{"model": "class-conditioned image diffusion model", "dataset": "microscope photos of single blood and bone marrow cells", "train_examples": 194171, "image_size": 64, "horizontal_flip": true, "conditioning": "class", "arch": "dit", "objective": "edm", "cond_dim": 192, "targets": ["cell type"], "num_classes": 17, "cond_dropout": 0.1, "norm": "layernorm", "activation": "gelu", "mlp_ratio": 6, "head_dim": 32, "fused_qkv": true, "qk_norm": false, "inner_norm": false, "patch_size": [8, 8], "layers": 6, "width": 256, "positions": "learned", "optimizer": "soap", "beta2": 0.99, "lr": 0.0016, "beta1": 0.9, "shampoo_beta": 0.99, "eps": 1e-08, "precondition_frequency": 16, "max_precond_dim": 1024, "one_sided": false, "adamw_lr_other_params": 0.00077, "grad_clip": 1.0, "steps": 15800, "batch_size": 256, "epochs": 20.8, "lr_schedule": "cosine", "final_lr_fraction": 0, "warmup_steps": 470, "weight_decay": 0.06, "adamw_weight_decay_other_params": 0}
Rows from block 3 of a small class-conditioned image diffusion model, named by matrix and row number. Rows with one number belong to one neuron. Each number is 128 + 32 x the weight over its row's rms, rounded and kept within 0 to 255. All counts start at 0. After the name is the row's rms in percent of the matrix's.
Before each neuron's rows are labels from the 100 images, of 14848 (inputs lightly noised), where the neuron reaches its highest value: "responds to" is what is common among them; "patch colour" is the nearest of a few named colours to the mean colour under the peak. Only what is clearly more common there than usual is listed. The data: microscope photos of single blood and bone marrow cells.
# fc1: MLP up (model.blocks.3.mlp.fc1.weight, 1536x256), inputs 64-127
# fc2: MLP down (model.blocks.3.mlp.fc2.weight, 256x1536, transposed), outputs 64-127

responds to: cell type: segmented neutrophil; smear: peripheral blood
patch colour: purple
fc1.663 129 [ 80 118  86 108 136 161 112 125 149  78 127 115 135 143  96 184  25 114 122 106 131  74 113  96 123 100 166 126 126  99 159  70 113  78  81 146 154 107 131 101 138 157 141 104 120  94 108 116  95 133 175 130 116 174 170 127  74 110 122 102  80 165 127 186]
fc2.663 123 [ 92 139 130 110 145 121 136 143 130  97 133 125 121 111 124  56 181  93 127  84 129 174 153 146 114 167 160 129 163 137 139  96  77 202 130 125 117 117  86 105 127 168  77 144 127 159 150 152 130 120 168  98 163 101 144 114  99 124 141 113 159 106 162 190]

responds to: smear: peripheral blood; cell type: segmented neutrophil
patch colour: purple
fc1.702 089 [142 115  98 148  93 187 113 116 132 147 141 177  62 113  84 127 114 126 124 111 168 111 151 158 167 126 142 161 144 159 151 108 179 149 137 166  97 109 108 188 125 180 104 143 103 149 214 126 129 117 171  68 127 112 105 202 129 150 134 116 152 157 173 175]
fc2.702 080 [143 136 168 112  93 118 158 121 128 112 145 132 132  80  85 116 144 154 138 120 132  97 115 113 122 121 113 167  72 115 112 164 121 106 132 161 192 166 152  86 163 126 188 145  92 196 152 118 199 189 105 140 145 159 149 171 168 138 141 121  60 157  75 102]

responds to: cell type: segmented neutrophil
patch colour: purple
fc1.596 076 [134 135  86 103  97 111 164 120 104 175 154 168 153 133  99  90 123 104 158 128 116  92  96  94 111 130 118 161 117 141  96  94 111 133 175 120 142 119 154 102  75 103 148 135  94 147 105 143 112 129 107 167 133 167 145  80  86 146 116 136 166 195 102 129]
fc2.596 084 [146 150 147 124 139 103 160 136 122 120  92 116 173  94 109  91 136  54 142 105 138 108 198 142 161  84 125 126 129 109 153 156 117 109 118 129 132 164 150 130 183 172  85 142 140 138 153  96 118 100  64 138 132  92 142 100 215 150 115 139 130 132 145 136]

responds to: smear: peripheral blood
patch colour: pink
fc1.81 090 [163 145 148 162 144 120  79 153 184 143 106  84 101 155  96 104 152 168 114 176 168  70  97 173 125 109 126 106 124 166 134 112 109 137 129 122 121 178 145 106  95 177 200 183 108  88 102 102 134 114 153  54 121  93 130 118 160 225  88 145 119 132 162 131]
fc2.81 084 [124 137 143   6 126 123 109 163 119 158 104 103 202 112  70 107 161 120 146 108 142 112 128 126 103 159  94 138 147  90 155 162 101 173 116 116 121 130  75  99 100 117 112 128 165 142 138  75 147  72  89 143 125 132 152 140 137 139 153 131 103 102  99 142]

responds to: smear: peripheral blood
patch colour: pink
fc1.63 127 [156 145 103 149  88 164  98 121 139  67  97  87  97  58 141 168  92 108 129 117 119 176  66  73 154 120 144  70 139  92 175 114 123 131 151 138 120 135  99  98 102 161 154 139  72 132 162 127 181  98  77  97 103 151 181 162 129 149 138 128 133 111 109  95]
fc2.63 147 [135 153  98 148 168 190 163 137 116  54 165  91 155 160 114  96 174 124 174 114 145  78 126  93  69 135 115 202 127 122 103 131 149 120  92 126 100 146  91 107 137 177 102 123 142 167 122 146  93  51  93 123 115 111 140 131 119 122 145 127  97 129 121  85]

responds to: smear: peripheral blood
patch colour: purple
fc1.603 134 [112 137 121 136 169 143 122 107  62 139 132 147  81 151 124 142 151 120  91 160  99 162 137 140 107 152 152 138  78 123 115 110  98  59 103 130 106 135 110  55  99 120  93 111 149 104 118 117  72  94 133 123 142 100  89  93 105 149 161 123 103 119 105  89]
fc2.603 100 [114 132 104 108 102 163 122 102 173 154 124 134 203 113  98  97 172 142 115 163 121  96 146 135 134 105 172 126  84 119 132 101 117 181 167 124 123 127 124 131 161 107 133 123 136 177 173 133 169 142 126 130 116 166 120 124  86 136 104 141 151 140 152 117]

responds to: cell type: segmented neutrophil; smear: peripheral blood
patch colour: purple
fc1.642 075 [135 139 123 184 151 179 134 176 155 141 138 140  91  93 103  71 112 123 125 125 120 126 136  71 148  97 162 123 104 137 142  89 141 135 108  84 155 142 117 134 186 108 168  82 148 107  78  82 136 108 114 158 169 119 103 133  88  96 121  84 116 132 103 162]
fc2.642 080 [156 160  93 150  89 121  92 124 133 177 120 123 145 106 148 147 134 114 147 109 110 130 122 146 154 150 204 144 161 124 163 191 152  67 104 155 146 163 103 104  68 126 108 165 107 138 135 180  78 109  55 127 120 140 162 170 136 166 152 148 145  74 111 151]

responds to: cell type: segmented neutrophil; smear: peripheral blood
patch colour: purple
fc1.679 100 [144 114 156 116 109 103 124 154 130  83 139 143 155 121 113 101  83 113 123 111 159  87 153  76 134 120 171 147 126 144 131 129 111 128 126  80 143 123 148 141 111 109 177 109 115 111 163 174 129 131 131 139  83 119 118 157  64  89  72 122  81 105 123  63]
fc2.679 107 [143 113 162 110  96 145 118  96 171  41 127 141  89 120  94 154 159  96 106 130 103 154 105 105 160 141 153 106  93 116 129 118 106  93 187 139 138 111 130 140 117 116  92  65 144  99 141  94 160 204 130 117 183 153 102 122  99 147 188 137 126 162 136 115]

responds to: cell type: erythroblast; cell type: lymphocyte
patch colour: purple
fc1.479 141 [105 108 121 196 165 183  96  76 105 103  87 160 173 170 161 119 158 180 140 197  60 169 112 123  92 119 119 158  90 156 106 152  83 135  89 129 121 122 127 124  60 173 117 108 125 123 118 171 142 128 166 113 124  88  30 110 111 113 155  87 153 129 205 112]
fc2.479 137 [102 133 120 124  63 149  97  96 131 125 126 160 133  75  66 122 102 113 160 176 154 104 127 130  87 130 133 126 112 102 148 127 120  80 141 130 117 118  85 151 100 139 135 178 136 133 143 176 111 163 165 161  96 142 195 147 131 111 100 179 109 126 197 162]

responds to: smear: peripheral blood
patch colour: pink
fc1.627 141 [146  91 135 147 165 166 129 133 222 175 125  71  93 134 120 136 133 147 102 112 100 117  97 151  93 220 127 136 213 169 132 104 107 183 110 117 150 137 132 158 109 169 113 132 158 152 134 170 143 142 165 107 149 145 108 161 123 162 102 108 163 130 133  75]
fc2.627 152 [135 105 162 113  49 172  89  90 105 141 183  79 176 153 119 141  99 117  73 168 182 164  97 126 184   0 164 111 198 125 150 111 106  93 123 165 146 136 119 154 120 162 100 122  73 119 128 112 135 136 172 105 113  84 128 124 144 137 143 130 131 149 133  90]

responds to: cell type: erythroblast
patch colour: purple; blue
fc1.212 113 [162 104  64 187 208 121 129 151 151 141  81 165 140 144 102  74 130 159 158 180 151 137 143  94 144 103 170 128 166 163 149 159 134 174 130 119 165 139 179 108 135 181 160  58 106 122  91 170 191 140 148 101 169 158  79 166  95 177 144 119  53 150 108 161]
fc2.212 121 [154 130 167 145 176 188 140 130 140  99 129  95 137 162 120  61 128 106  89 150 153 136 110 105 193 136 100 149 130 180 185  70 165 114 107 122  80 103 108 130 154  59 124 125 128 112 172 110 121 120 107 159  71 121 127 141 172 187  92  98 142 146 188  87]

responds to: cell type: promyelocyte
patch colour: purple
fc1.662 065 [106 167 144 134  97 125 118 131 116 112 112 142 158 134  93 128 116 115 104 143 144 163 147  98  74 114 109  89 133 149 196  93 153 163  69 148 149 121 107 137  82 118 119  93  85 151 153 149 126 115 109 121 122 116 203  76  97  68 129 100  75 132 130  64]
fc2.662 071 [118 139 132  42 127 163 125 101 140 119 118 146 174 159 126 129 128 145 123 104 132 127 112 173 199 170 154  98 142 163  86 107 142 123 127 108 172 170 143 134 150 121 149 119 177 118 106 127 139  66 112 132 102 156  37 159 146  98 148 148 193 112  96  98]

responds to: smear: peripheral blood
patch colour: purple
fc1.312 110 [198 123 102  67 162  86 120 113 188 186 144 105  87 118 115 155 117 134 134 159 193 165  71  98 154 130 150 136 157 162 197 180 123 162 123 110 167 162 175 138  76 151 172  85  91 164 187 125 138 132 159 146  82 145 170 117 128 200 140 103 104 166  72 143]
fc2.312 096 [169 145 115  65 122  96 127 125 124 180 227  88 158 130 126 114 127 141 152 136 128 154  62 118 113 170 134 125 160 123  91 116 129 111 154 106 113 135 103  95 126 126  74 184 107 108  96 131 150 151 180 117 135 174 190 128 112 135 138 135 152 148 101 119]

responds to: cell type: promyelocyte
patch colour: purple
fc1.257 089 [156 127 168 210 152 143 181 116  67 121 138 123 153  72 114 147 103 162 171 146 121 131 178  89  85 128  75 148 134 102 118 158 139  87 171 162 128 148  79 139 145 197 128 120 144 145 152 158 161 180 164 110 117 123 156 146 146 130 132 140 145 146 124  86]
fc2.257 150 [106 156 115  76 143 127 146  99 120 128 127 149 123 118 138 111 131 151 121 126 142 129 107 214 146 131 165  82 101 161  97 115  99 126 123 175 145 125 154 105 159  75 124 133 188 147 142 129 143 124  96 153 124 140  77 151 152  74 114 133 206 141 122 105]

responds to: smear: peripheral blood; cell type: lymphocyte
patch colour: purple
fc1.722 156 [136 105 121 155 101 117 134  91 169 184 218  89  84  72 147 155  89 124 114 129 149 155 103  99 157 133 152  86 190 119 130 129 129 124  95 145 169 221 158 110 166 124 109 120 128 119 100 178 139 137 125 145 107 136  64 110  64 177 137 109 118 179 108 121]
fc2.722 143 [104 123 120 146 148 105 122 115 124 109 151 150 168 151 144 104  99 161 150  79 132 152 128 117 145 133 174 132 145 114 123 128 131 152 122 123 117 154 121 109 175 137  81 195 158 148 106 163 109  98 108 156 109 134 188 120 150 132 178 148 106 114 128 172]

responds to: cell type: erythroblast
patch colour: white
fc1.646 087 [ 71 111  96  99 139 141 108 108 157 111 142 136 103 123 101  64 101 123  82 198 107 118 164 149 148 136 103 111  90 131 106  73  69 176 156 108 116  90  96 128 130 130 102  69  94 138  86  88 154 127 143 135  68 110 111 122 101 121 143 109 111 120 170  65]
fc2.646 064 [175 104 166  63 145 114 100  62 134 139 201 107 144 150 137 152 146 117 134 121 211 116  60 116 160 146 169 110 124 176  70 151 146  90 125 145  96 115 180 121 143 120 242 161  98 115 112  85 145 122  89 168 141 168  72 119 102 135 121 161 154 102 138 170]

responds to: cell type: segmented neutrophil
patch colour: purple
fc1.100 128 [ 95 112 122 127 113 137 166 162 181 114 146 113  60 138 100 122  84 210  93 115 109  97 175  68 193 111 103  39 119 126 174 144 112 118  92  71  93 123 139 153 137 148 157 110 101 122 148 115 127  87 133  85 135 117  73 119 151 113 115  76 103  33  86 133]
fc2.100 071 [113 126 159 103 126  85  98  96  95 107 143  96 147 145 243 140 117  69 100  97 102 152 118 104  80 160 131 164 145 138 101 148 138 127 149 178 120 120  77 119 248 143 126 248 170 134 135 144  98 139 163 109 185 124 119 106 165 160 144 144 120 149 149 132]

responds to: cell type: erythroblast
patch colour: black
fc1.238 078 [121  85 156 220  66 144 127 111 100 108 102 156 156 132 156 102 126 146 119 159  88 178 108 174 101 121 119 134 108 154 124 131  97 131 154 125 130  97 108 114 106 133 117 118 100 163  92 154 117 123 111 126 116  63 198 101 163 177 193 166 215 131 102 119]
fc2.238 088 [190  90 140 195 126 168 116 140 147 146 159 175 151 136 114 103 147 112 120 130 174 112 156 155 130  85 174  64 167 163 120 163  85 106 135  95 161  86  80  84 148 157 131  27 159 141 137 117 134 129  92  90 125 227 172 131  73 111  99 146  88 100 143  98]