config = dict(
    model='class-conditioned image diffusion model',
    dataset='microscope photos of single blood and bone marrow cells',
    train_examples=194171,
    image_size=64,
    horizontal_flip=True,
    conditioning='class',
    arch='dit',
    objective='edm',
    cond_dim=192,
    targets=['cell type'],
    num_classes=17,
    cond_dropout=0.1,
    norm='layernorm',
    hidden_act='gelu',
    mlp_ratio=6,
    head_dim=32,
    fused_qkv=True,
    qk_norm=False,
    inner_norm=False,
    patch_size=[8, 8],
    layers=6,
    width=256,
    positions='learned',
    optimizer='soap',
    beta2=0.99,
    learning_rate=0.0016,
    beta1=0.9,
    shampoo_beta=0.99,
    eps=1e-08,
    precondition_frequency=16,
    max_precond_dim=1024,
    one_sided=False,
    adamw_lr_other_params=0.00077,
    max_grad_norm=1.0,
    max_steps=15800,
    batch_size=256,
    epochs=20.8,
    lr_schedule='cosine',
    final_lr_fraction=0,
    warmup_steps=470,
    weight_decay=0.06,
    adamw_weight_decay_other_params=0,
)
Rows from block 2 of a small class-conditioned image diffusion model, named by matrix and row number. Rows with one number belong to one neuron. Each number is 500 + 40 x the weight over its row's rms, rounded and kept within 0 to 999. All counts start at 0. Numbers have three digits each.
After each neuron's rows are labels from the 100 images, of 14848 (inputs lightly noised), where the neuron reaches its highest value: "strongest on" is what is common among them; "colour at peak" is the nearest of a few named colours to the mean colour under the peak. Only what is clearly more common there than usual is listed. The data: microscope photos of single blood and bone marrow cells. In brackets: how many of the 100, against the usual share in percent.
# fc1: MLP up (model.blocks.2.mlp.fc1.weight, 1536x256), inputs 128-255
# fc2: MLP down (model.blocks.2.mlp.fc2.weight, 256x1536, transposed), outputs 128-255

fc1.326:446474430536585518499509569543538503498473541483455441561497401538561494534479441487403454496547539533475528529450540502515521512498506440523528567453496507523400426596513513539448499461526501464442510515517499508538533521504529522473584443495482521529529561507506528453472511546557503460493484559522466549442549466489513488457531482543480450578566491499575427531486496493446507460515
fc2.326:517533463493527534498455542501516530440551456601477493506427467451540523478550532539565520436489576511519480506505507479516543540455504487503465539519560462550513549499510528546531557452489508533502489540570483486548541551506444447524474511455417554503462514544470566524482523426514468476480515496531487529487508476490481498482519532459476505532457442594534505514545566534481635438542
strongest on: cell type: segmented neutrophil (40 vs 20)
colour at peak: purple (57 vs 21.5)

fc1.610:507482490534574507506590513452580524485531488611500474456493408460474569461530469521431516554524573489500492486466511530546489527504518474556507481512543510515510515556453451532569499493529498531463550535504537478437477506500510449538511494499576484538445503476465508529463457475555523497534478548522425544490530459506456522573473499515468491426519457551540569483519558490531481535517
fc2.610:510477437447466560469497511505521490459479393512454495573535513500486506460491495527475473491532566464471485470477540413597532503428479501487548518487500561541476502491507522426468538462515493441497501487532443431537470543558475492500440478550474447548467469497557466460594573541454493518542519523465488438487463584465554530504486451540548458515453458422472459502517526550450558507520
strongest on: cell type: segmented neutrophil (40 vs 20)
colour at peak: purple (50 vs 21.5); blue (38 vs 8.6)

fc1.586:386545428478512453530487567486535497575454577441550504558509546507427403523481544457502552614498508536490551474552527485550494528479535523501497546447572503480535484488551505562506603517533507446496491531495497512559561527483547463562527553546479528510482531580444522487496463471461487486524400493519509438522541523486538476478534465455478471477491483511469528490484469526527490518497
fc2.586:637454481444463469577446484525402496497542456523480532474546498465492400568482495473414603488434508488398502453494510477439453556517494443504511536546504528514504527485480469486474550465523482501511544495525488502488461546508497474443442500485456424483488444500534547509518371473515485490459536519494496443464411479505531503517505475534485483476591546431457479497457533477560441545489
strongest on: smear: peripheral blood (99 vs 16.2); cell type: segmented neutrophil (65 vs 20)
colour at peak: purple (75 vs 21.5)

fc1.32:537370462494519514484486419476549561481521412569474505529497490472503474390600429483475464545526470490453502499505457458549413491499502492488446489460557495533569450476458455522504394555511516436526482520530502413518492423516508477470484526486510450521513539513467459516513464512474482577515553487493487467452627537461535473532432497469470447488511483490494480533491526507494443577433
fc2.32:462384565527461576478484540496470479451540536572572521518456505511497456485445448537504491471473473505548481446507461498444520588437495525515404494506463485504507472472501468455498523483492515421534461470400501461528515506529480472535443514534493447486494545465533492504542488531482460474423463507429509526489407508506500479452443495466558486498442466573490503500508495515477330589571
strongest on: cell type: erythroblast (32 vs 14.3)
colour at peak: purple (44 vs 21.5); blue (32 vs 8.6)

fc1.366:501538443477498494516496461443515485626483463480498474562495482546543515495447459544458514540431428449504519476526454397429508534535466510491522484468524582535488496472481492569498463432478476423492521458495518384514398461524482473515436451486484498555477529499490448506465459493514551527469517481547526587451453457474563460505513456530490511446555535434497536534496493554575506433528
fc2.366:500615549515517493523505441497541517570501519455468534464527412502521537504533472523433568529497487513618511533529529466597478488535519486444487557479508466496572540487524519491526525446496533471455502491492496407538496562486529461460635518520480421486519492497492545470427475453506482521443477457480509512494470505484519529525503509505518554530477486551493447511509484506567473475507
strongest on: cell type: lymphocyte (36 vs 15.2)
colour at peak: pink (60 vs 24.2)

fc1.697:527546552524575455437482508488610579469534555551479473507468441418457515483514513415435515480513516475436519449425549479500469507492476428504510464495427449501492569459442455483469454443502484507458512440471555532468425447485504480443560457475538485455470593506526474554546466477507459476502508523515477437489581473413546542501495504519515531537566474522499501487507489487427478498558
fc2.697:600444480539565508469553561518541417494538467564445536591474463514495611550467532438577519516545439473473467505483544533564510510509465507532476490486537467526508432555522565467495562503506569514544509496391498453508460497496508471541367500507486489604497513565500531524426481528491513469516516533536499514524484489498519499504484521427479519507481419477493546453468500540413572476505
strongest on: cell type: erythroblast (33 vs 14.3)
colour at peak: purple (45 vs 21.5)

fc1.638:484503459512546555478459505509465529428529483458472538480555558473540511516463461564529562534481437458557497560550532457486463445512549510523418574453479492535468442547484428448448464539469447538508437497550519491554465526475510412497554487520504463479569568476545510542556473502501477528513532513479475561572515538533504523511475503547503530548489544518543471492464516489431471475500
fc2.638:468473522400526484524473463517498478428520484473527463492538478503500515508527587410510572561574499491523419531529530507558490415518516511497543496487561525576501493543557488542490555514534480525569431490466565518568534495504498554452437521513523508527562454487509546560391439482406480454430485518559510488500484498502502495536500573497510515503493424472526529488491450475508465474450
strongest on: cell type: segmented neutrophil (52 vs 20)
colour at peak: purple (84 vs 21.5)

fc1.312:512433539447558515522428542557454504417448514442488517552530451474511386576467490517486525580461532535455489515481553492532481470445495502539506502506487523523467374546492444537423496483483512567532444531461539506552525555466581506473584509528438512422562550515463480502572642516471498480482483554526486465483468432508515527462512547524475474531525477561488473520549444521437537481552
fc2.312:386472536483548436461527528509545521501441483443471491500486532495485449519560475508555463479492495511432470512508483480591502466455459574546507477493494526466467486450487493493466488453505474480475528467549558535544548470530526487489347470525456523472507455521559475463516704524553523487497492504531495476481489470479480466532507519508517479475544470385543493530483520517510577445510
strongest on: cell type: lymphocyte (41 vs 15.2)
colour at peak: pink (62 vs 24.2)

fc1.542:455472400527543554495494471541471510442464466485394538486485568568499485527463502492477526405530471504496544562507481480476480512485562544558482481507505473474502504553481507497518522564494469484506455489555501528514440504491505421494531454482550437462384502517495428521507469556495516475437436497528441510527550489460496527499500528507492515459517489532585481495524508552460516501524
fc2.542:561495535497553469513502472480514523456476552509591477482470504542486500514484489508475510460488539518509464487485443519555456587507498446442511458563492532412446492495442511470489490541540539533500513501418521489506556510492480524483476519467527542432549543461550475522454527527484440567513562480531486541500521516460544458454496540526471466474513485464456453485502490538488486466523
strongest on: cell type: segmented neutrophil (64 vs 20); smear: peripheral blood (57 vs 16.2)
colour at peak: purple (80 vs 21.5)

fc1.723:506542465492531450504516422521449568508531484558477500521529494478577553443484542450510483438416496494450502501523534536500533517529465479496503468515472496481466447494458507486474499579502481465561440451453534540476467507494485544529464493491393428508523457447540566445467478476477478568549570525483543427515472563461412544526484508515535479508489497438475447479567515530510539509505
fc2.723:499542507498523533461485578456612574560515531617520499503509482508573593488514519542441530499548552590458514544468536509557498523463521492484494578484423517538513524512528484509449503488484482482462472484530550486506548523509447444471607551478538485473474480540476460559441436485532450437421484478429519540462469517453538528453555544484482475551566524496499526521457514554555554448517
strongest on: smear: peripheral blood (90 vs 16.2)
colour at peak: pink (65 vs 24.2)

fc1.641:467543493528508497454452454462467479517474536501483533492527511447455425447466491490610470486432498480495535533552546558562524525485594538508506517544532507530555417530546515442512498488524417494466465500574474519413487528450594457586505495491548375470461596463477518532431598463474469544474534491482484506470489516479496468511499407521507514467558466484515463435475464498430505418482
fc2.641:501569444478530508451534543458525494496483502526520485564543484491442484566514436516578517514527499494495569488481506488457485428499475454537531450493496463385482442506473373555495454449533460539424478463565508488591498475518528534469495479502397584509465491512470486451543501472501542515505557458525474522469497520557435544498563567440478495531511465487529509575596491458549513453487
strongest on: smear: peripheral blood (100 vs 16.2); cell type: segmented neutrophil (53 vs 20)
colour at peak: purple (92 vs 21.5)

fc1.578:497492522572466519426483501478589509410503485476484520454484501502560449501483484510520507478505445462526469383486498509576434507530391522556505521566461452494483523521491527487497545488456483514486466441387401424540524531414486461505554488432513476433465485567537482497468386518508541511521498457511530446576488570514505468474496489476532475586488558476525505478468484451479527528467
fc2.578:460469513522420443529473398507359535420556544434519515558582488512544409510548496487536490520440376483498473515522534533486474467514483505533517514481532456496509422598489545495502536533512438544513507475582483470546463540481542447516522538502458435620551428534482464479566505490492506559453435482536450499550478525485496515562521517515517523467426453473509456491513494481551469501465
strongest on: cell type: lymphocyte (42 vs 15.2)
colour at peak: pink (54 vs 24.2)

fc1.17:466561493615497485467455558453562505441528505532557474544461499536499500458508577536528529500469472483590474516488560516451524447503468497514456479463487501559373506520463430483550412516468530530454540513458484462497521525513498485525490492504490562508468573493459452510427548463488462457460545482484395502530460509492484498446495464484482511499507489549513501506464496512536450436537
fc2.17:499588524481498505440552538485391542524503410462480496543456549517503451513559512560520516572490484488484477459489512494533480493481486562516485516465559567513434452460516469510545419510487503508528497471507487532550555467522488502510526504543564513394467518553524495527534573417456519488470483507475544484528410454507492495489517466479517536513544473484447495502620465531483611468523
strongest on: cell type: blast (25 vs 6.1)
colour at peak: grey (100 vs 22.3)

fc1.688:467463517530493436483535481467540469506478487519518499431496474510526562538492471502465491485557440451499424402540500514478525469501549545513555521511532485542490503512494490539537532509517496524395558523472484512483472522493549534542516488553548479479477522495402497479496506491612461479440455595567437531519515538518518514481565541493422479566502541521498501482535554488492508548506
fc2.688:496473549497532522479479523513570535465546573527464492516498496500502534442529550451489456558534567636514521582515487522478460517428409492448564426461548536539539516450455506508520499514466513484542526449516481496515545503519464535518464575392435502497495520465394572563513483479557485474471482459496428427524527443527489475488453529481540546545535496477460517511463462585480538449576
strongest on: cell type: segmented neutrophil (69 vs 20); smear: peripheral blood (56 vs 16.2)
colour at peak: purple (50 vs 21.5)

fc1.251:541500532494565501568488508474468563542567473494538476516570520472453480461506435487488452553520450537481485563565575478453491439535501547476564532472517525492443460460492525465493508561471517528455529520512439510480419511467534556536481501483460455481420556496458484538534614419512474520502448537513526449498536497444468532461488476564472542470536469456443474526447495506566454488471
fc2.251:453456472494546468522480509476476496540483442432517490494567559458465495477479409470469518492439545557396491576539532479446451513495485522448553494461469559485530429533494481553434551444526573501509507517504526451431505469474546440491424507495503580565557431545531503514491586482521478545565477501516413500521488521494509509578451521474490533467551518520530490509450460443456444524461
strongest on: cell type: erythroblast (39 vs 14.3)
colour at peak: blue (48 vs 8.6)

fc1.282:501536491579464429441448485493546459467488484520478478465449514524521535506537498512510400516486456474508551498455462544530534493509537530439520474491505450482486649455497498453441448464531539465403502440548464594468509436442497553442561430437526503468456442397499487503517558490511440551514505486425440507491486461456512525498508475527516505515448517451499488506479473420518464429587
fc2.282:574444590445530524455496510502516473517490537496514493503540642466520520521547493463454571461499455509499509484461475475582491523526500498510500534521495539483528547468492496473494544480484444487472491425465534535553470458512483477462460472543532456499470476492557526487455628528572529568501563468540548503431445413575433507534499516430503510562467513520470491503443539522534478478496
strongest on: cell type: erythroblast (34 vs 14.3)
colour at peak: blue (29 vs 8.6)

fc1.56:546424470509464495553490459531545528459573472461420483477468578513496496504557479489568524552518454504557490571443483508565476488480512609525490518458567468513530512467505485467442510551491511488461457551502450477578488467468520566504536542520588425490411546496483521500455477493520485541497454435486442523461493503572478498484421490527521527468479524492480482478427558448471427491524
fc2.56:441469582566495513508475552496535504505499528440531512531518404571486459492465554506605445559488450506467468484501450530506520537497438507504511459417474543457429464509529459533523535535493544444514473437539494546471518456486500425478470507508518604501510446544461505518456511513475498426484464484590548526514491520495515462457457486496515490512455474521519470499511480504563485508533
strongest on: cell type: erythroblast (47 vs 14.3)
colour at peak: purple (43 vs 21.5); blue (38 vs 8.6)

fc1.66:432582514489561557579541519499549517564445443497479484575503460524505536522510427534425506488440478514546501484473495522438474492515495497568510483523521466481524449513453487454510508488548520503507526494531518461546464521491502548509519513524536490476544420503485442548491518525493519521490488511540521498493599490545428504525453436532521473468544485432483536489427528466521404505469
fc2.66:530572464493542498522523503515491506609446566532442516577468519526458490514478408485407564498539459496587514461534561516568510489483443516524458494468534485507558486493496475461549514458512518470500479454463551532504580497531509516459503503508505437520511487466541427495555503464515486543445495472491531491453501485513472451466453482469497557527490517547505510484497511509497378473492
strongest on: cell type: lymphocyte (41 vs 15.2)
colour at peak: pink (68 vs 24.2)